{
  "arch": "vit",
  "model": "image classifier",
  "train_examples": 42238,
  "targets": ["finding"],
  "mlp_ratio": 2,
  "head_dim": 48,
  "positions": "rope",
  "pooling": "attention",
  "lr": 0.026,
  "batch_size": 128,
  "lr_schedule": "step"
}
Rows from block 2, named by matrix and row number. Rows with one number belong to one neuron. Each number is 128 + 24 x the weight over its row's rms, rounded and kept within 0 to 255. All counts start at 0. After the name is the row's rms in percent of the matrix's.
# fc1: MLP up (model.blocks.2.mlp.fc1.weight, 256x128), inputs 0-127
# fc2: MLP down (model.blocks.2.mlp.fc2.weight, 128x256, transposed), outputs 0-127
fc1.113 111 [143 135  87 120  97 105 137 114 119 131 153 118 117 130 103 124  76 114 127  76 106  74 137 162  88 109 146 120 140 140 122 167 152 140 155 126 120 138 139 124 143 156 168  85 119 166 151  78 153 118 149 150  97 121  98 102 152 103 107 125 117 140 125 109 167 125  97 152 111 104 176 113  87 158 131 132 102 120 141 131 125 178 119 140 125 136 114 145 127 103 118 120 149  81  95 161 142 139 140 156 129  92 152 119 154 138 130 128  89 124 172 107 136 165 112 146 159 155 109 150 108 161 149 143 143 110 167  93]
fc2.113 117 [167 145 113 123 126 128 120 141 116 124 121 133 129 127 145 151 150 132 132 136 111 150 145  80 146 132 119 141 118 124 124  93 119 154 134 138  81 118 115 142 141 138  67 129 175 128 151 135 166 152 110 128 183 171  82 143 107  93 167 124 122  90 141 141 144 130 114 126 150 171 180 121 114 118 160 118 110 124 110 148 110 131 143 148 161 104 133 123  86  89  91 148 113 142 160 144 137 110 121 169 128 139 125  80 140 135 103 163 167 139 114 186  90  80 165 134  91 127 127 162 124 143 128 108 123 152 145  97]
fc1.114 078 [110 127  94 148 114 128  94 121 140 123 126 180 122 121 130 136  97 189 127 115 158 130 151 129  93 166 117 108 100 158  91 125 119  90 118 125 153 157  73 149 147 136 125 134 107  96 152 153 149 105 136  76 115 154 137 163 128 144 140 103 160 156 144 143 178 114 137  98 156 111 127 126 143 108 122 106 166 139 146 118 134 104  99 182 111 141 138 131 152 129 132 124  81 157 117 105 138 169 120 125 138  72 117 113 116 127  94 104 132  92 117 109 143 117 140 127 175 113 132 113 115  84 150 145 151  89 166 144]
fc2.114 077 [181 119 139 144 118 138 155 120 129  93 115 140 126 119 130 113 137 118 150 108 140 119 150 108  93 120 102 121 165 124 101 168 153 126 132 119 118 127 157  94 140 141 128 146 115 128 141  78  51 174 135 132 101 155 154 152 105 119 118 169 104 135 104 152 162 107 119 149 145  65  88 123 154 145 142 132 100 117  94 139 140 132 145 127 126 147  66  45 155 140 128 137 135 138 127 142  93 127 109 178 136  92 121 113 118  87 103 146 109 120 129 136 116 115 112 137 140 137  88  94 129 124 107 134 110 122 151 138]
fc1.115 126 [117 101 144 133 146 136 105 117 124  97 135 129 173 135 126 158 107 121 143 111 162 108 149 128  91 149 157 145 152 142 119  94 127 148  96 123  87 136 114 158 123 162 153 134 134 118 152 136 125 162 123 100  93  82 114 107 144 125 163 104 123 125 129 102 150  58 113 121 106 111 175 129 138 104 172 158 101  95 174 139  95 171 140 131 115 162 100 153 133 154  74 182 134 140 147 115 116 140 161 136 149 111 154 126 117 111 129 178 120 149  96 112 110 108 160  89 135 133 110 125 110 140  77 128 115 136 126 119]
fc2.115 122 [ 97 150 139 118  97 161 182 153  93 101 136 121 121  92 158 110 159 100 124  89 103 120 151 111 111 150 140 126 106 115 123 145  88 141 149 131 105 135 133 164 107 183 142 137 134 161 121 108 152 122 136 162 130 145 127  99 157 164 122  75 178 115 161 133 169 123  91 120 135 124  98  95 129 127 123 126 122  89  93 105 107 111 107 142 168 105 111 130 118 155 134 130 112 139 143 135 143 153 166 129 123 131 132 128 146 152  86  97 125 152  81 129 142 141 136 115 145 174  87 155 124 135 148 109 196 137 126 143]
fc1.116 065 [148 113 109 114 162 105  89 186 122 118 112 152  94 136 127 129 132 118 107 107 142 183  95 157 146 141 145 157 150 160  90 140  94 119 124  96 141 107  97  93  90 151 154 116 131 106  99 137  81 119 111 149 113 130 125 139 172 121 147 122 183 148 116 135 131 120  98 115 132 141 113 183 137  98 146 117  96 137 177 123  97 159 103 113 155 158 135 128 122  90  97 110  74 123 110 140 132 153 115 131 159  88 136 121 142 128 113 170 125 103 118 139 106 100 166 139 132 141 147 108 155 138 122 123 180 136 124 143]
fc2.116 088 [151 143 185 118 114 147 127 109 105 173 119 119  82 100 150 145 167 103 105 155 135 124 133 130  89  85 123 146 138 133 110 138 120 151  95 100 102 127 114 124 103 114 133 113 132 126 137 129 125 112 139 141 155 131 125 139 154 154  39 134 125 117 127 108 119 126 167 145 112 141 112 133 121 126  92 159 206 129 122 171 131 147 138 106 140 109 179 116 145 177 152 116  99 146 108 156  96 126 122 122 134 105  98 146 136 177 177 111 127 116 142 153 173 131 132 109 136 123 150 132 118 149 168 151 151 114 130 109]
fc1.117 120 [113 132 128 116 166 127 148 150 117 104 103 202 140 126 125 133 196 135 126 124 175  64 157 124 129 119 110 112 117 149 150 142 157 133 133 177 129  82 166 142 138 111 159 130 145 153 144 154 129  86 105 117 123 122  79 144 145  97 118  90 169 129 116 131 126 123 108 160  97 135 127 143 147 134 140 117 115 131  75 143 108 128  74 128 129 155 130 154 136 124 146 117 123 151 114 124 111 143 117 152 156 132 129 104 164 106  72 133  97 101 123 131 107 122 155 144 123  88 125  92  86 125 133 130 164 106 120 148]
fc2.117 124 [125 142 120 131 108 143 154 114 126 120 109 130  90 112 102 136 122 103 114 112 153 109 143  91 101 115 113 125 113 128 115 128 143 145 158 135 143 139  78 115 125 130 139 165 145 125 155 155 129 150 150 134  86 105 142 127 119 127  57  89 185 120 147 134 165  81 157 158 159  98 111 158 127 146 163 122 116 166 120  69 102 143 169 127 150 170 104  98 115 162 154 124 199 125 128 135 112 157 143 133 108 118 128 125 119 168 101 106 117 140 169 120 146  88 137 101  82 121 132 144 135 154 137 110 117 100 121 131]
fc1.118 092 [154 136 104  96 122 115 115 177 158 108 137 161  97 143 115 109 140 156 132 142 129 174 131 157  87 135 115 133 156 168  72 124 120 165  78 128 132 131 160 111 120 103 152 158 134 111 117 115 132 116 120 119  99 166 145 149 156 107 100 132 139 141 144 137 131 131 153 140 124 158 100 121 112  96 143 129 148 135  94 102 101 136  96 127 154 119 162  54 123 117 154 100  68 127 164 109 156 103 123 150 133 159 143  86  99 145 133 149 131 120 140 135 113 164 118 147 134 127 119 132  83 167 149 131 109  83 159 127]
fc2.118 090 [103 118 157 121 145  92 143 104 153  99 127 119 146 132 144 134 152 120 171 110 169 143 103 108 119 152 154 143 152 125 107 114 103  93 133 136 131 131 117 130 108 172  85 143 160 169 149 107  78 107 148 100 120 117 152 166 133 104 163 139  90 128 144 173 118 100 130  97 123 109 137 151 133 138 134 141 112 134 150 136 101  81 171 160 114 127  86 192 135 134 135 142 115 130 145 113 142  82 157 137 149 122 149  79  96  98 116 107 169 138  93 119 139 119 123 152 108 121 148 114  94 148 108 137  73 126 164 120]
fc1.119 070 [122 107 133 172 100  99  83 117 133 122 126 137 139 113 122 125 137 176 101  78 117 151  90 159 121 116 102 139  79 133 134 121 139 145 114 105 128  96 165 118 150  93 133 173 110 122 138 110 123 138 149 132 159 126 143 125  90 126 157 118 103 111  92 147 103 114  96 116 102 109 140 167 168 148 135 157 164 115 177 111 142 114 101 141 147 170 152 176 125  98  95 141 176 117 114  97 142 142 127 107 136 103 127  83 152 128 123 116 148 166 102  83 138 136 135 162 142 147 158 131 137 117 142 149 130 126  75 100]
fc2.119 082 [ 69 145 151 108  77 130 136 137 166 163 173 128  88 136  92 108  93 104 110 118 133 145 130 112  97 164 132 133 118 138 121 134 132 132 152 120 127 126 157 123 129  85 144 151 166 137 177 112 169 162  93 124 134 103  96 106 104  82 147 120 121 172  94 116 132 165  87 121  98 163 128 118 153 146  80 160 111 145 107 115 116 146 131 109 138 136 112 167 159 111 108 154 137 130 116 124 126 108 109 111 122 134 127 101  75  86 163 137 178 148 120 107  93 126 116 129 118 125 146 136 143 126 145 144 162 124 152 148]
fc1.120 059 [130 147 103 120 148 148 133 106 163 141  95 138 161 136  59 169 143 110 103 112 101 151 134 107  95 147 114 151 152  90 109 131 147 137 118  99 117 114 121 139 125 135 130  84 155 112 102 110 100 143 157  79 136 155 122 162 119 174 116 104 156  96 136 103 130 133  99 132 129  98 132 171 116 113 146  98 122  68 109 127 107 144  94 143 129 139 105 132 141 148  91 125 171 186 146  93 137 125 146 168 127 165 140 134 128 109 124 182 134 151 174  94 132 114 158 166 119 111 131 110 114 144 129 107 146 135 138 133]
fc2.120 076 [ 96 174 145 112  96 123 143 126 122 108 166 133 142 103 165  98 128 122  98  94 124  93 105 153 134  67 151 123 156 114 144 134 119 114 101 144 131 129 109 132 116 139 138  70 144 159 137  96  98 173 122 131  77 152 176 129 137 119 117  96 143 135 161 126 136 142 132 146 177 118 138  84 113 133 143 111 137 129 135 160 125 130 134 129 134 107  79 188 138 114 147 138 152 151 150 104  99 129 113 128 136  71 117 145  70 128 133 124 135 139 143 121 149 125  87 107 139 100 148 137  91 108 114 158 148 145 148 171]
fc1.121 110 [146  63  91 114 133 118 119  98  87 130 125 165 126 133 154 115 134 122 143  92 132 136 190 115 119 107 103 119 134 145 168  89 108 142 118 120 102 153 112 110 150 104 155 129 115  96 137 117 148  70 146 120  88 133 147 117  91 122 136 110 135 172 153 144 128 135 155 110 116  81 134 183 130 134 120 133 151 128  96  94 135 153 110 114 155 177 131 126 121 127 137 103 144 144  95 121  89 150 109 138 153 147 179 111 132  93 124 153 145 145 134 184 132 128 162 152 158 123 142 116 133 135 120 155 129 107  77 153]
fc2.121 108 [132 105 151 151  99  97 169 145 127 125 129 145 110 164 143  95 145 118 120 123 130 139  73 140 119 130 118 119 135 147 128 130 126 122 152 177 104  87  91 197 127 115 145 143 125 100  99 135 197 126 156 113 127 121 124 135 134 114 110 104 115 172 117 103 125 219 185 119 166 141 145 117 102 138 103 121 145 109 103 130 120 101  94 135 161 137 140 142 132 134 112 169 134 150 137 121 132 124 137 135 106 145 145 139 145 129 104 163 126 148 185 137  99 140 128 129 150 142 165 110 134 137 151 125 143  88 140  93]
fc1.122 074 [ 85 108 147 122 119  72 111 154 129  91 136 108 126 163 112 138 112 103 133 175 118 129 199 155 162 117 117 120 102 105  93 111 122 146 144 153 101 112 109  92  96  85 169 114 115  91 128 142 113 176 106  96 131 120 131 109 164 128  74 103 112 137 152 105 169 133 125 143 107 130 150 111  96 107 158 140 123 139 144 127 104 149 107 122 127 160  87 132 160 129 121 148 131 139 129 124 117 142 150 168 119 166 125 116 104  96 147 138 154 151 134 121  85 136 159 143 164 139 125 127 138 135 148 164 142 175 106 153]
fc2.122 089 [105  89 166  86 114 167 174 133 120 172 125 124 154 100 147 165 121 170 141 140 114  98 155 122 126 167 124 163 126 124 113 158  98 150 123 141 100  99 112 163  99 122 146 106 166 113 146 152 119 162 115 161 107 123 175 130 111 148 113 153 139 156  83 115 107 187 104  96 158 133 139 136 103 114 151 105 114 151 116 108 159 126 112 137  99 124 152 116 147  99 176 123 115 141 127 128 148 143 145 127 138 158 119 144 106 110 158 122 157 157 144  94 121 157 153 142 156 147 165 148  94 108 127 122 180 111 134 130]
fc1.123 130 [154 123 114 158 112 107  73 169 132 137 124 143 106 159 109 166 186 142 146 126 145 142 111 162 117 131  95 144 127 151 123 117  95 107 117 104 110 129 119 107 118 140 162 104 162 133 153 143 113 148 107 145  94 168 134 132 114 130 127 128 119 140 113 127 114  83 138 149 144 120 166  91 133 130 153 136 104 128 162  82 154 129 119  94 127 174 150 105  80 103 107 154  99 163 131 122 114 148 180 142 112 158 120  97 124 113 111 168 139 167 145 124  83 119 125 124  66 115 109 130 124 125 105 149 159 123 142  76]
fc2.123 125 [139 154 139 145 117 155 142 139 149 156 172 117 143 154 183 102 109  87 104 126 101 106 109 121  96 115 141 113 152 117 101 150 128 157 150 145 167 130  90 191 131 103 146  97 105 131 142 154 170 126  90 146 130 167  99 105 131 127 115 171 102 132  82 142 136  95 144 100 131 144 133 134 103 102 154  88 148 127 127 138 120 130 107 103 107 135  99  85 108  98 117  98 142 111  95 115 128 153 107 120 150 125  99 154 111 134  97 112 112 167  99 126 115 143 138 147 105 106 121 171 139 153 146 191 108 111 131 153]
fc1.124 093 [120  86 135 160 135 140 116 145 111 152 100  99 126 147 133 136 157 116 127 125 136 120  89 125 125 148 117 153  87 144  89 105 108 130 149  94  99 165 103 110 112 131 152 118 135 127 203 126 158 160 137 138 132 102 146 108 153 144 113 138 154 117 130 104 162  95 168 140  87 122 156 117 133 120 109 144 130 115 124 102 105 123 122  90 112 175 175 143 151 167 104 138  94 136  85 124  84 136 116 135 145 119 134  84 114 131 116 168  75 175 123  79 108 113 141 125 143 114 143 170 115 161 134 154 137 116 153 151]
fc2.124 085 [145 133 104 112 119 120 121 134 138 150 130  99 113 125 164 122 204 115 140 132 109 173 105 152 105 131 125 135 118 136 102 122  71 126  93 137 128 127 146 181 160 101 125 183 119 129  98 102  80 109 173 147 154 131  94 145 152 118 145 153 133 136 136 179 122 139 139 147 127 101 102 159 119 129  87 143  80 142 105 149 139 115  96  72 128 127 111  71 130 117 108 131 129 120  98 111 152 144  93 120 132 108 115 128 114 127 134 144 118 146  85  91 108 142 129 120 124 144 152  97 132 114  98 156 112 146 171 156]
fc1.125 139 [ 99 123 114 125 130 167 110 154 116  85  83 179 125 102 161 140 127 129 116  85 144 126 106 134 154 130 153 145 120 119 158 119 126 147 127 124 134 136 163 155 106 132 118 131 154  90 178  98  88 154 112 140 142 135 160 136 157  99  92 107 158 150 150 162 156 120 165 118 118 133 126 147  87 140 121 128 109  84 159  94 105 118 111 119 152 106 119 102 142  94 135 131  88  77 133 131 127  89 119 141 122 137 133  95 150 114 163 136  94 156 133 162 135 104 133 101 137 161 175  79 147 166 157 136 128 124  93 106]
fc2.125 134 [128 127 179 158 106 121 116 179 127 134 136 139 122 150 142 148  61 115 140 152 139 157 108 109 102 125 106 142 106  81 129 163  85 108 146 167 113 134 143 139 129 115 121 108 121 136 110 135 132 174 211 164 119 119 151 127 103 114 150 140  93  92 158 140 166 134 152 110 138 158 110  98 122 132 122 176 145 122 141 134 128 125 137 152 119  96 155 146 114 148 129  79 136 141 102 127 139 142  78 156 113 126 112 132 100 169 127 142 120 129 108 115 149 124 120 147 100 153 160 151 166 167 104  97 117 105 152 148]