{"model": "image classifier", "train_examples": 42238, "num_classes": 11, "activation": "gelu", "fused_qkv": false, "bias": "all", "qk_norm": true, "positions": "rope", "loss": "cross_entropy", "init": "trunc_normal_002", "optimizer": "muon", "muon_scale": "original", "batch_size": 128, "epochs": 24.8}
Rows from block 8, named by matrix and row number. Rows with one number belong to one neuron. Each number is 500 + 25 x the weight over its row's rms, rounded and kept within 0 to 999. All counts start at 0. Numbers have three digits each.
# fc1: MLP up (model.blocks.8.mlp.fc1.weight, 256x128), inputs 64-127
# fc2: MLP down (model.blocks.8.mlp.fc2.weight, 128x256, transposed), outputs 64-127
fc1.1:489507497481489493472495477489533494487510523508486506514547480529513505519498533513502508495474496506525527468543539503507484460507544519474469521459453494508496464438496425560523520481519502
fc2.1:577507488502472503508511508529515506460488529484521500480525438515523530490554469531514524471503458495495513506496510479473477521486501453515544505507537491535520522501523462460516519485524486
fc1.2:497506510481506516515567504534489517456512513492519516520454492492481528505483523497480506520497515471455461482503513460443523474455491483502501494537494450539466506502510509506531475452481488
fc2.2:566511515467493497529506518500466453518467508529487525500459497491483486497508562521496528523497483483493465491484530429531514489522507431491502483483515523444483511489524501502514507509538507
fc1.3:500503485470499459515525489467503506466520516507480530502481532547527500510529452469503516467511515477490506495528502538499502505526477514491521507498515541515550523477472523479452546524537516
fc2.3:481543495496509512479527544512521515516521526528506516532511462477502489482509502525497464498476508503506529491471492449485469508493467493476497529508485520496493494491539482502506481452465482
fc1.4:503512496518515543511479493481538514459446554478490452476486523481511492525494493522521481495506519489458510518461494507474489516471491490539489472533487472511513477462478493497521477546512495
fc2.4:485489486485483524532502483492508546521531508492486510506501486517516515476501527481494436456543571515498487471475503455448486468506505471493518470491487525492485443518532538546523505519474514
fc1.5:472494520494500518536491481508566499468517491486482498458526483485481467552460523458516482479489474480541538499531482450464514475472496513501488490482550491530468522499503516456516496495542527
fc2.5:529479430486510493500511487446510483520490462541536504544478485496511532483509484534488528460494502509499530481466491504512504497492501489490510568516523450482497494502495475541504488503483494
fc1.6:527545485545470477539481486514554483499501521490472491518461493499483524517518475479547511464537516477500507497505515471463466488451501519522486489515501490493510481507431506498496467556513498
fc2.6:523478515485470465510470506501534494482593484525521507472484491491566537488527540525487496472466545468498485527513454530500494472466500483482495498471486492496473470520499435504477521520530521
fc1.7:484529508542520503522502483527542480476518465488499522514497487468474538513424496490513516485459549498450522442485511503468517542539505507539468500529538492480528469510475511484489533497510506
fc2.7:479538482492525499497508523484515505472558516502549467494473495477531510480499494502547453504497506475546497465457480488493508499519536468489506509474484471466512511524515515493519506529496487
fc1.8:508455518497477495489483499503517495510520501487507497480450494508497481481466474546490508416490508534475541536471536461518480494472538511474448479468554501476546466488483524499499552462521503
fc2.8:470498489475555513472491526501506511450517493490501488516494471496480491456478511520510490508513499498487511515508563527519522508494453519512548521484523477536518480506487516401484496522534490
fc1.9:506459527522491537486499524500542455509479511486526525528507572476505527481500512459502541499512487544476482511505508481508498495489501522508508512516476521525512492478475500498504548492472500
fc2.9:522512551438522515555465528483531506510483499534508480523464488459513530480476496472491526498460525528455520500473513509532486518494503484496469491512475484492489549507496510474463506506481507
fc1.10:443556496494538476499525507492550484476459469518491530508509522491525481505483533516460482510502526505488489532484494489481478463490491546501509488567502511509478536476464538576473527484528499
fc2.10:498491503512490476486503479516447508533469511507544504478494512503479496545472507534485503490536457458483510519471549542534505467470522494496503493517443468487516490539498520499469498528490485
fc1.11:528449491477503442462537455509502512483447515473466508503500541494488496512481537482459501506514478486498486501493527501535489496506443531538460504481504495513502480520496519533517514510518476
fc2.11:501524499498489474507471492519506500500501520517500482533537470484484492491498507465508546529511486489511537533553484520533468477474479513452496515501478500457517444593462509477471521528480506
fc1.12:504492466478517472502510513465482524508487527517560539479466499524502533504481482519494509501473492499481514493477549473455493523574490506483520550479474509524483460485526496502498526499503465
fc2.12:454469477497511550497465446443444490527481542483487531531500483508495508455486534493498512474457513480515509503523458489512458483503488479516528495527561508462499506492487496459488493544502513
fc1.13:503502505492551541538480498476511483508521510441491485490501458474477507457505553526492515460524487509501534504485502457492525525513486495487499528480485466497496490484446487533509461464536495
fc2.13:512474510525486512478520468521533491511579496487521501564484468516470484488469508475506528451524501485505513511508503534518510488500474451431485524506483542512505469448504495516512493468513519
fc1.14:496493493497551494516470510458535457515468453466495515522537449541460496477497526503503496484484455524508514521441472479477479524514518542521486509519531501510531500493481519518503511506484502
fc2.14:518516507537505526488493528499468573499547517464504489524537526506552512451504517504527509501468507500501511466500534532476514468494478523521481507476455507465524495503523482488519494467518501
fc1.15:515457481477526474537471444550501487533514475470442488496550526511487462455524503529491489521524520477502522506492506492513495495518491494512533489498488559482448496493493516502487489516489495
fc2.15:482516509492477499500538468497531473529470478435498445500511506502471504504512488552526522511493500479471521519505458491481516449517509488457479493495478550528514507491535526504526500477467545
fc1.16:506474488514509501490527491498543439493515484533473505502493471500465510480465452494512455501503483487505505478518540475473479470513506512539450465499465499486514452534502512537528509521517522
fc2.16:488505517539526482505505471536498507522480466546528490482437466518522488492488477523494474427528533486570498489526491486491505464471500476496512508470585471517460512502492535499524501489485538
fc1.17:491479490502519485508528487524512490496505476501491509460518562528495497470472485493476468536528533454483486488448550472478505458510471499508477511529545491526496468540500477487526523545493517
fc2.17:498452489541501501463539500474490513512481477497478489519471510497510537463503472523489519510468500502513490522510460469505433507520484511465565507503526536464500502482533461496511492516504464
fc1.18:469549455500491509520506512516491467510497478479475518495547511517542530474509474513467542505511517486508542516474512454463479517474497506485500478468501503537491480561521493520471516476528506
fc2.18:502512495546457522508534523475483523481499503469571496496499521524523515525472452505505528473517476527517519451498492493527470516529547523509525510487518490515491511513547514495511499489510499
fc1.19:507513511533520540539508517515517479500458514475520510511467523498494518491493548509517532462555522463519464491491505505519493513452506517505483500520465485477497488507482494505507484525528501
fc2.19:479499524484490496449507512538515447522506500579519512488550508529496507517457489506489520481518528523466490516529466528507528487501506509483482501522473498496506480501527516467506509553466476
fc1.20:494501491483527499502525471495524473468519476469486498464481496469505546457519511490523465487478499492468548465500514541526488552511454539516499486476502530498500469490496486465538569526514487
fc2.20:485517528483536483521475473429519515460492519519515480532511468489517503491477503485466469460515488502491521536478506501505527486467512484528527488491539501531485488509452498481479485540457495
fc1.21:493446532511495463516531537514493512517519519474459532516536541473512532507500487486443476474485510507499540507504518452473492487468490517559514495484486512496499498499500544407501523525509481
fc2.21:504470477499495491477522476468503512527562501455481522500489427499519502479465467487520467537495492464513521459467508496488477493485516534469493462468487492531506434487555481473525474455517524
fc1.22:520514477504488467491486470518569513433476507492467523493491472466496489482475482457476521469494529526520520491490489465500470541460533527500471499474535524453485535499499515528471514521491517
fc2.22:521545537491518462494467521497494508465481516481496498478466539520483529495511494506481488492525549513470507491487486561530469498536427493510466501509495491507520513492506481525456527510579464
fc1.23:499515500498489488512500504530495462522477455528455529528515465505454525471488458530491512519531514485448538507498483451487487491497521546469473475539477469525526443474522493511499480594503502
fc2.23:469516506482518501435519526501504492515488523459464479513460529451568515494484455512458506484504501479512489514514524520442490468496483472516484517475539489498454545492519482464520470514507506
fc1.24:502512503482509504486487528529561494466516470482480505494489528515488495526465475507481496531496508555507499474481525479545474482528494495477541505532504478516545503524501491470516522485488497
fc2.24:500481483499456463505496524536485538486509510508498530540467495528509500504509453501521514511505492532491507521457555542519477539494513512480544496522475499481461485479541490503520521495519508
fc1.25:546502478452501473488472462494496473462505503478492513509475495512502525493502524439494522475483483510488536523499484490530448512526520500465478505512526460519508523545488533515497530506529503
fc2.25:497494487498527492561482486514459485543512511500512529484492455522512510496507495504524533495467469463558506521503463500498522470485509445536539456479530542490447522539503527469501530494524488
fc1.26:534464505495496508494440526524543512447482514481510509505444491527523477490528468506513460482491522510488530501496516533523508489503474533487485560499525501538480476498496481487533486479509536
fc2.26:428519497541442521474468484511516529493524504520522524547472491466482467510479528484532505489502498503489487507537503466474481521498497501529485466485543479540471514494506515474460475543494476
fc1.27:482495476466512497517537476499557492513508488507476539511489532492524536562480510493473511544504490488480509514432508489478469506518491513528466494509492507541522497508492508501519484505520488
fc2.27:514484486505512501477498468489500519489491530492515508462493491469521531485515481470510464500505501471501527521511501513559478508498525520506533486515491534523461521462513552533490505469526498
fc1.28:477492508469517494484545528557516479474499478483497515532496495540526484504463497465477480498504459492500465465534553507466497472497497497483534491527500486549534509522488500518490509505529472
fc2.28:501503489479498476500506497465472496507538517489506505501466539543521491463515446485505479435534495500490487503495521451518487496498498473487483536475545567469447509470524527548503535486515537
fc1.29:484520511518521510527460534547494523486504477523462502489467531495496514520472481480475496477520469497481514520487522447512546442481451437513447511473482488510534456557474532502501539495516496
fc2.29:473501502497510509515518481511551455461525472478499483457496521478500514526502512508469508543460506527516486523530498537560509475532517532521506509452521488453527494498496486497472448514448501
fc1.30:523495513509487512498529474503508468560509497447539476490461521533516492486508501501478475498477525494522512506468511505459492521509498530498539473504451480510458443541514468486478490500532476
fc2.30:519482517512483480481493487485535526552504520533485485510510546495527510538476507509590506519497527504468512490552504534482485529516517453508469504516489479481495524479484510500497482503478484
fc1.31:533506515509503465499529545508542481485502508491515486455486506476471520500490497506479557513539517484507549474488508488454497500512492505530498462550460487547512491541536513530497489509546501
fc2.31:494516445474493487554488477515553500503497475506482493478492498495482466539458503531498507540518469486557514498478487461469512535537479487534520479547499516495487464524506497481483486527483521
fc1.32:525496492502520478478489483550508517533478531506480508514453501498549540517474480492480523524496511481481492490493531492461509490467470499452519495495528544501516503507490500460494538526504515
fc2.32:520502522491523552493530494513516538495507496520466525529502492468465533450528525524506483461477470511511470527525560500512470463481467509507511514457534485515481479545520461460500490522508501
fc1.33:491491522473521478459499448503522486460497503526504500466509494496484493494505505567452522512485472549504519480460489543514534473544499498526499491502510480520517503479524473499513500479493495
fc2.33:514479517521496506516448508467483504465483532532500498492502527456517504527497548469515493515446497494507506453506494497510517490526505500528463573506545462518532543510519495495508496473518460
fc1.34:476496443528532501498565531466521509453489477494487498505521492476496522498510466528507464499494512448512507499524478495503513468516476520487490527453544526492469495512492459511520540501530539
fc2.34:524517558508465515534507509477467485494505511509535558525454502466488435477543523472495469507493497522491502541522506530555503543477499496533525516515500531501490464482549499475527513482490477
fc1.35:497510489509500509493519503531502509529512463466513542507530435488526483490480471476503530493487503484496499532493519461507471493484500510497496482523479499538485478530519467499482499520534513
fc2.35:494451486508506473508558467545522498510461537524500502489503501493467485501543466490499514570499492473489525526533495540541485509508459441473512500501511511428538526477496453453504496482491501
fc1.36:464486546509552535497495506523499482477518525474494485539503491505589498447502506528483496512492504484513486540464507498499472517514455492474488484468502474506475436493512495487503519519490452
fc2.36:478524485532520492541503507509501490498519478504490466499507475510502457486485466477468521520524527517483529480519506508491491482505529543480487522509514486480532497531466522490452525502531516
fc1.37:563504514523492483497474478508515485494511523506503493506500455467479511471476545499460525527524491520473496529482484448488496520465518543520500492502516544492461506519512495527534529525501535
fc2.37:419517463488515538498498444487489494533536487482494494528456522488512525525481495504525538517515458503496494506499483468497480492481481524531507503497496492467554539489550526499501488512500495
fc1.38:503500506508514515511480546500518512477490498451503474480466529508475457505491444512461501464491508515526520442511508504468527490530553512480480481493496524547469487526471495487479531461504497
fc2.38:518501514507508504526507464471482489511431495510509540496501521510479483498480492496507503527512516498489501484506519423491517511484500463522469498507521554511501489496490511506496478489498493
fc1.39:518460523473527436514454494507486511514483478464470519492493533512504448506497493485489492484475467488531484496497495513503537533557469513504483517501495515533498482464475507510522512537445502
fc2.39:538456493502515503514499517504551503476544464490523548524478516525459475475492491494519491481497478477453500458499518510497524469530479484514541540457488509454492507451491520489497512542508500
fc1.40:438469477501487482514504518452515433520494546521476467514519482501497505506535498471516503504494485541550521482447480472507502469550489531494494517521509499475462489512543475554510527519509478
fc2.40:520486489515467504546523449482543500476541528467523522501489450473505507493532524486518472514501497513478499498505497510472505520454477501471446481505433516468453499496513487488476529441467506
fc1.41:519489468517533502526466449480543461564493488535506515505482523517473523505473481494536472491516470501499531534486502503506522493520521488465494502516523525521480501480535559506528490484523536
fc2.41:529552495490523504495495506523494524514534515519489516492522567475490517516516525472504509489500544499493508490507531469532479553497522463491506493486500534514498512516505550529481501472475488
fc1.42:487517515517531480486514576445495508500524471480504510506488524491527467523529535466485504488492465511520521483527522520476519503513505509486526491464483501527458496523454456514529527498541492
fc2.42:522538487509529518469486511516485500474493503524529499509470522529514496511503475510519477492518487530525463478460474521469540495439474534462499480532481483468525516475467450496538495507475446
fc1.43:535515515504515492524474508540485463498522488487503512528505533482526425465468461503466524496466546506492534500512524447505493462484454538507497483529497483478525463541522441511489508492531480
fc2.43:478494544467476522525472508487470501518497517507444497498519484493469545495502489500517500512464519446486500516512495481516506511524482494487557512519533490461456520532531514461476516516457471
fc1.44:512470495492507500493479438522490496537506475522488507503534497516539483492504520511479486489458508469480545511484545493509477531495445534489503522466534504514453504546480457507518505507506504
fc2.44:536497529510527470509508470495478449524509520483508490482487502505530516512488478505536491456500490463506503454536439492430485494524479495478551528523503544495500463491510484501503468490491531
fc1.45:516516491500466482551542521511497510500488478474475506539535493463531456549477524510497507475495523513470517468494535453489485485474497486522458503529479444505477485450510493498462487462497563
fc2.45:529517456459523488496530530531500514549530499544487479530492507479503515492543519502552516516493472511497487530469474536497491509483522481476521493472479477488502502462563504481474534511513525
fc1.46:522457542491558512519495471528526508490527469499513469445475475462486529507512472529472490481504549513488569523494531510528502514458505514516534486474529499479544469466468534508530485491466513
fc2.46:488475532470503481500512472528479522487505506525491510476505446434507505532473511503506517504424496460477522508546541495482479462510476453498519487506481522487498472505504485495517488541529518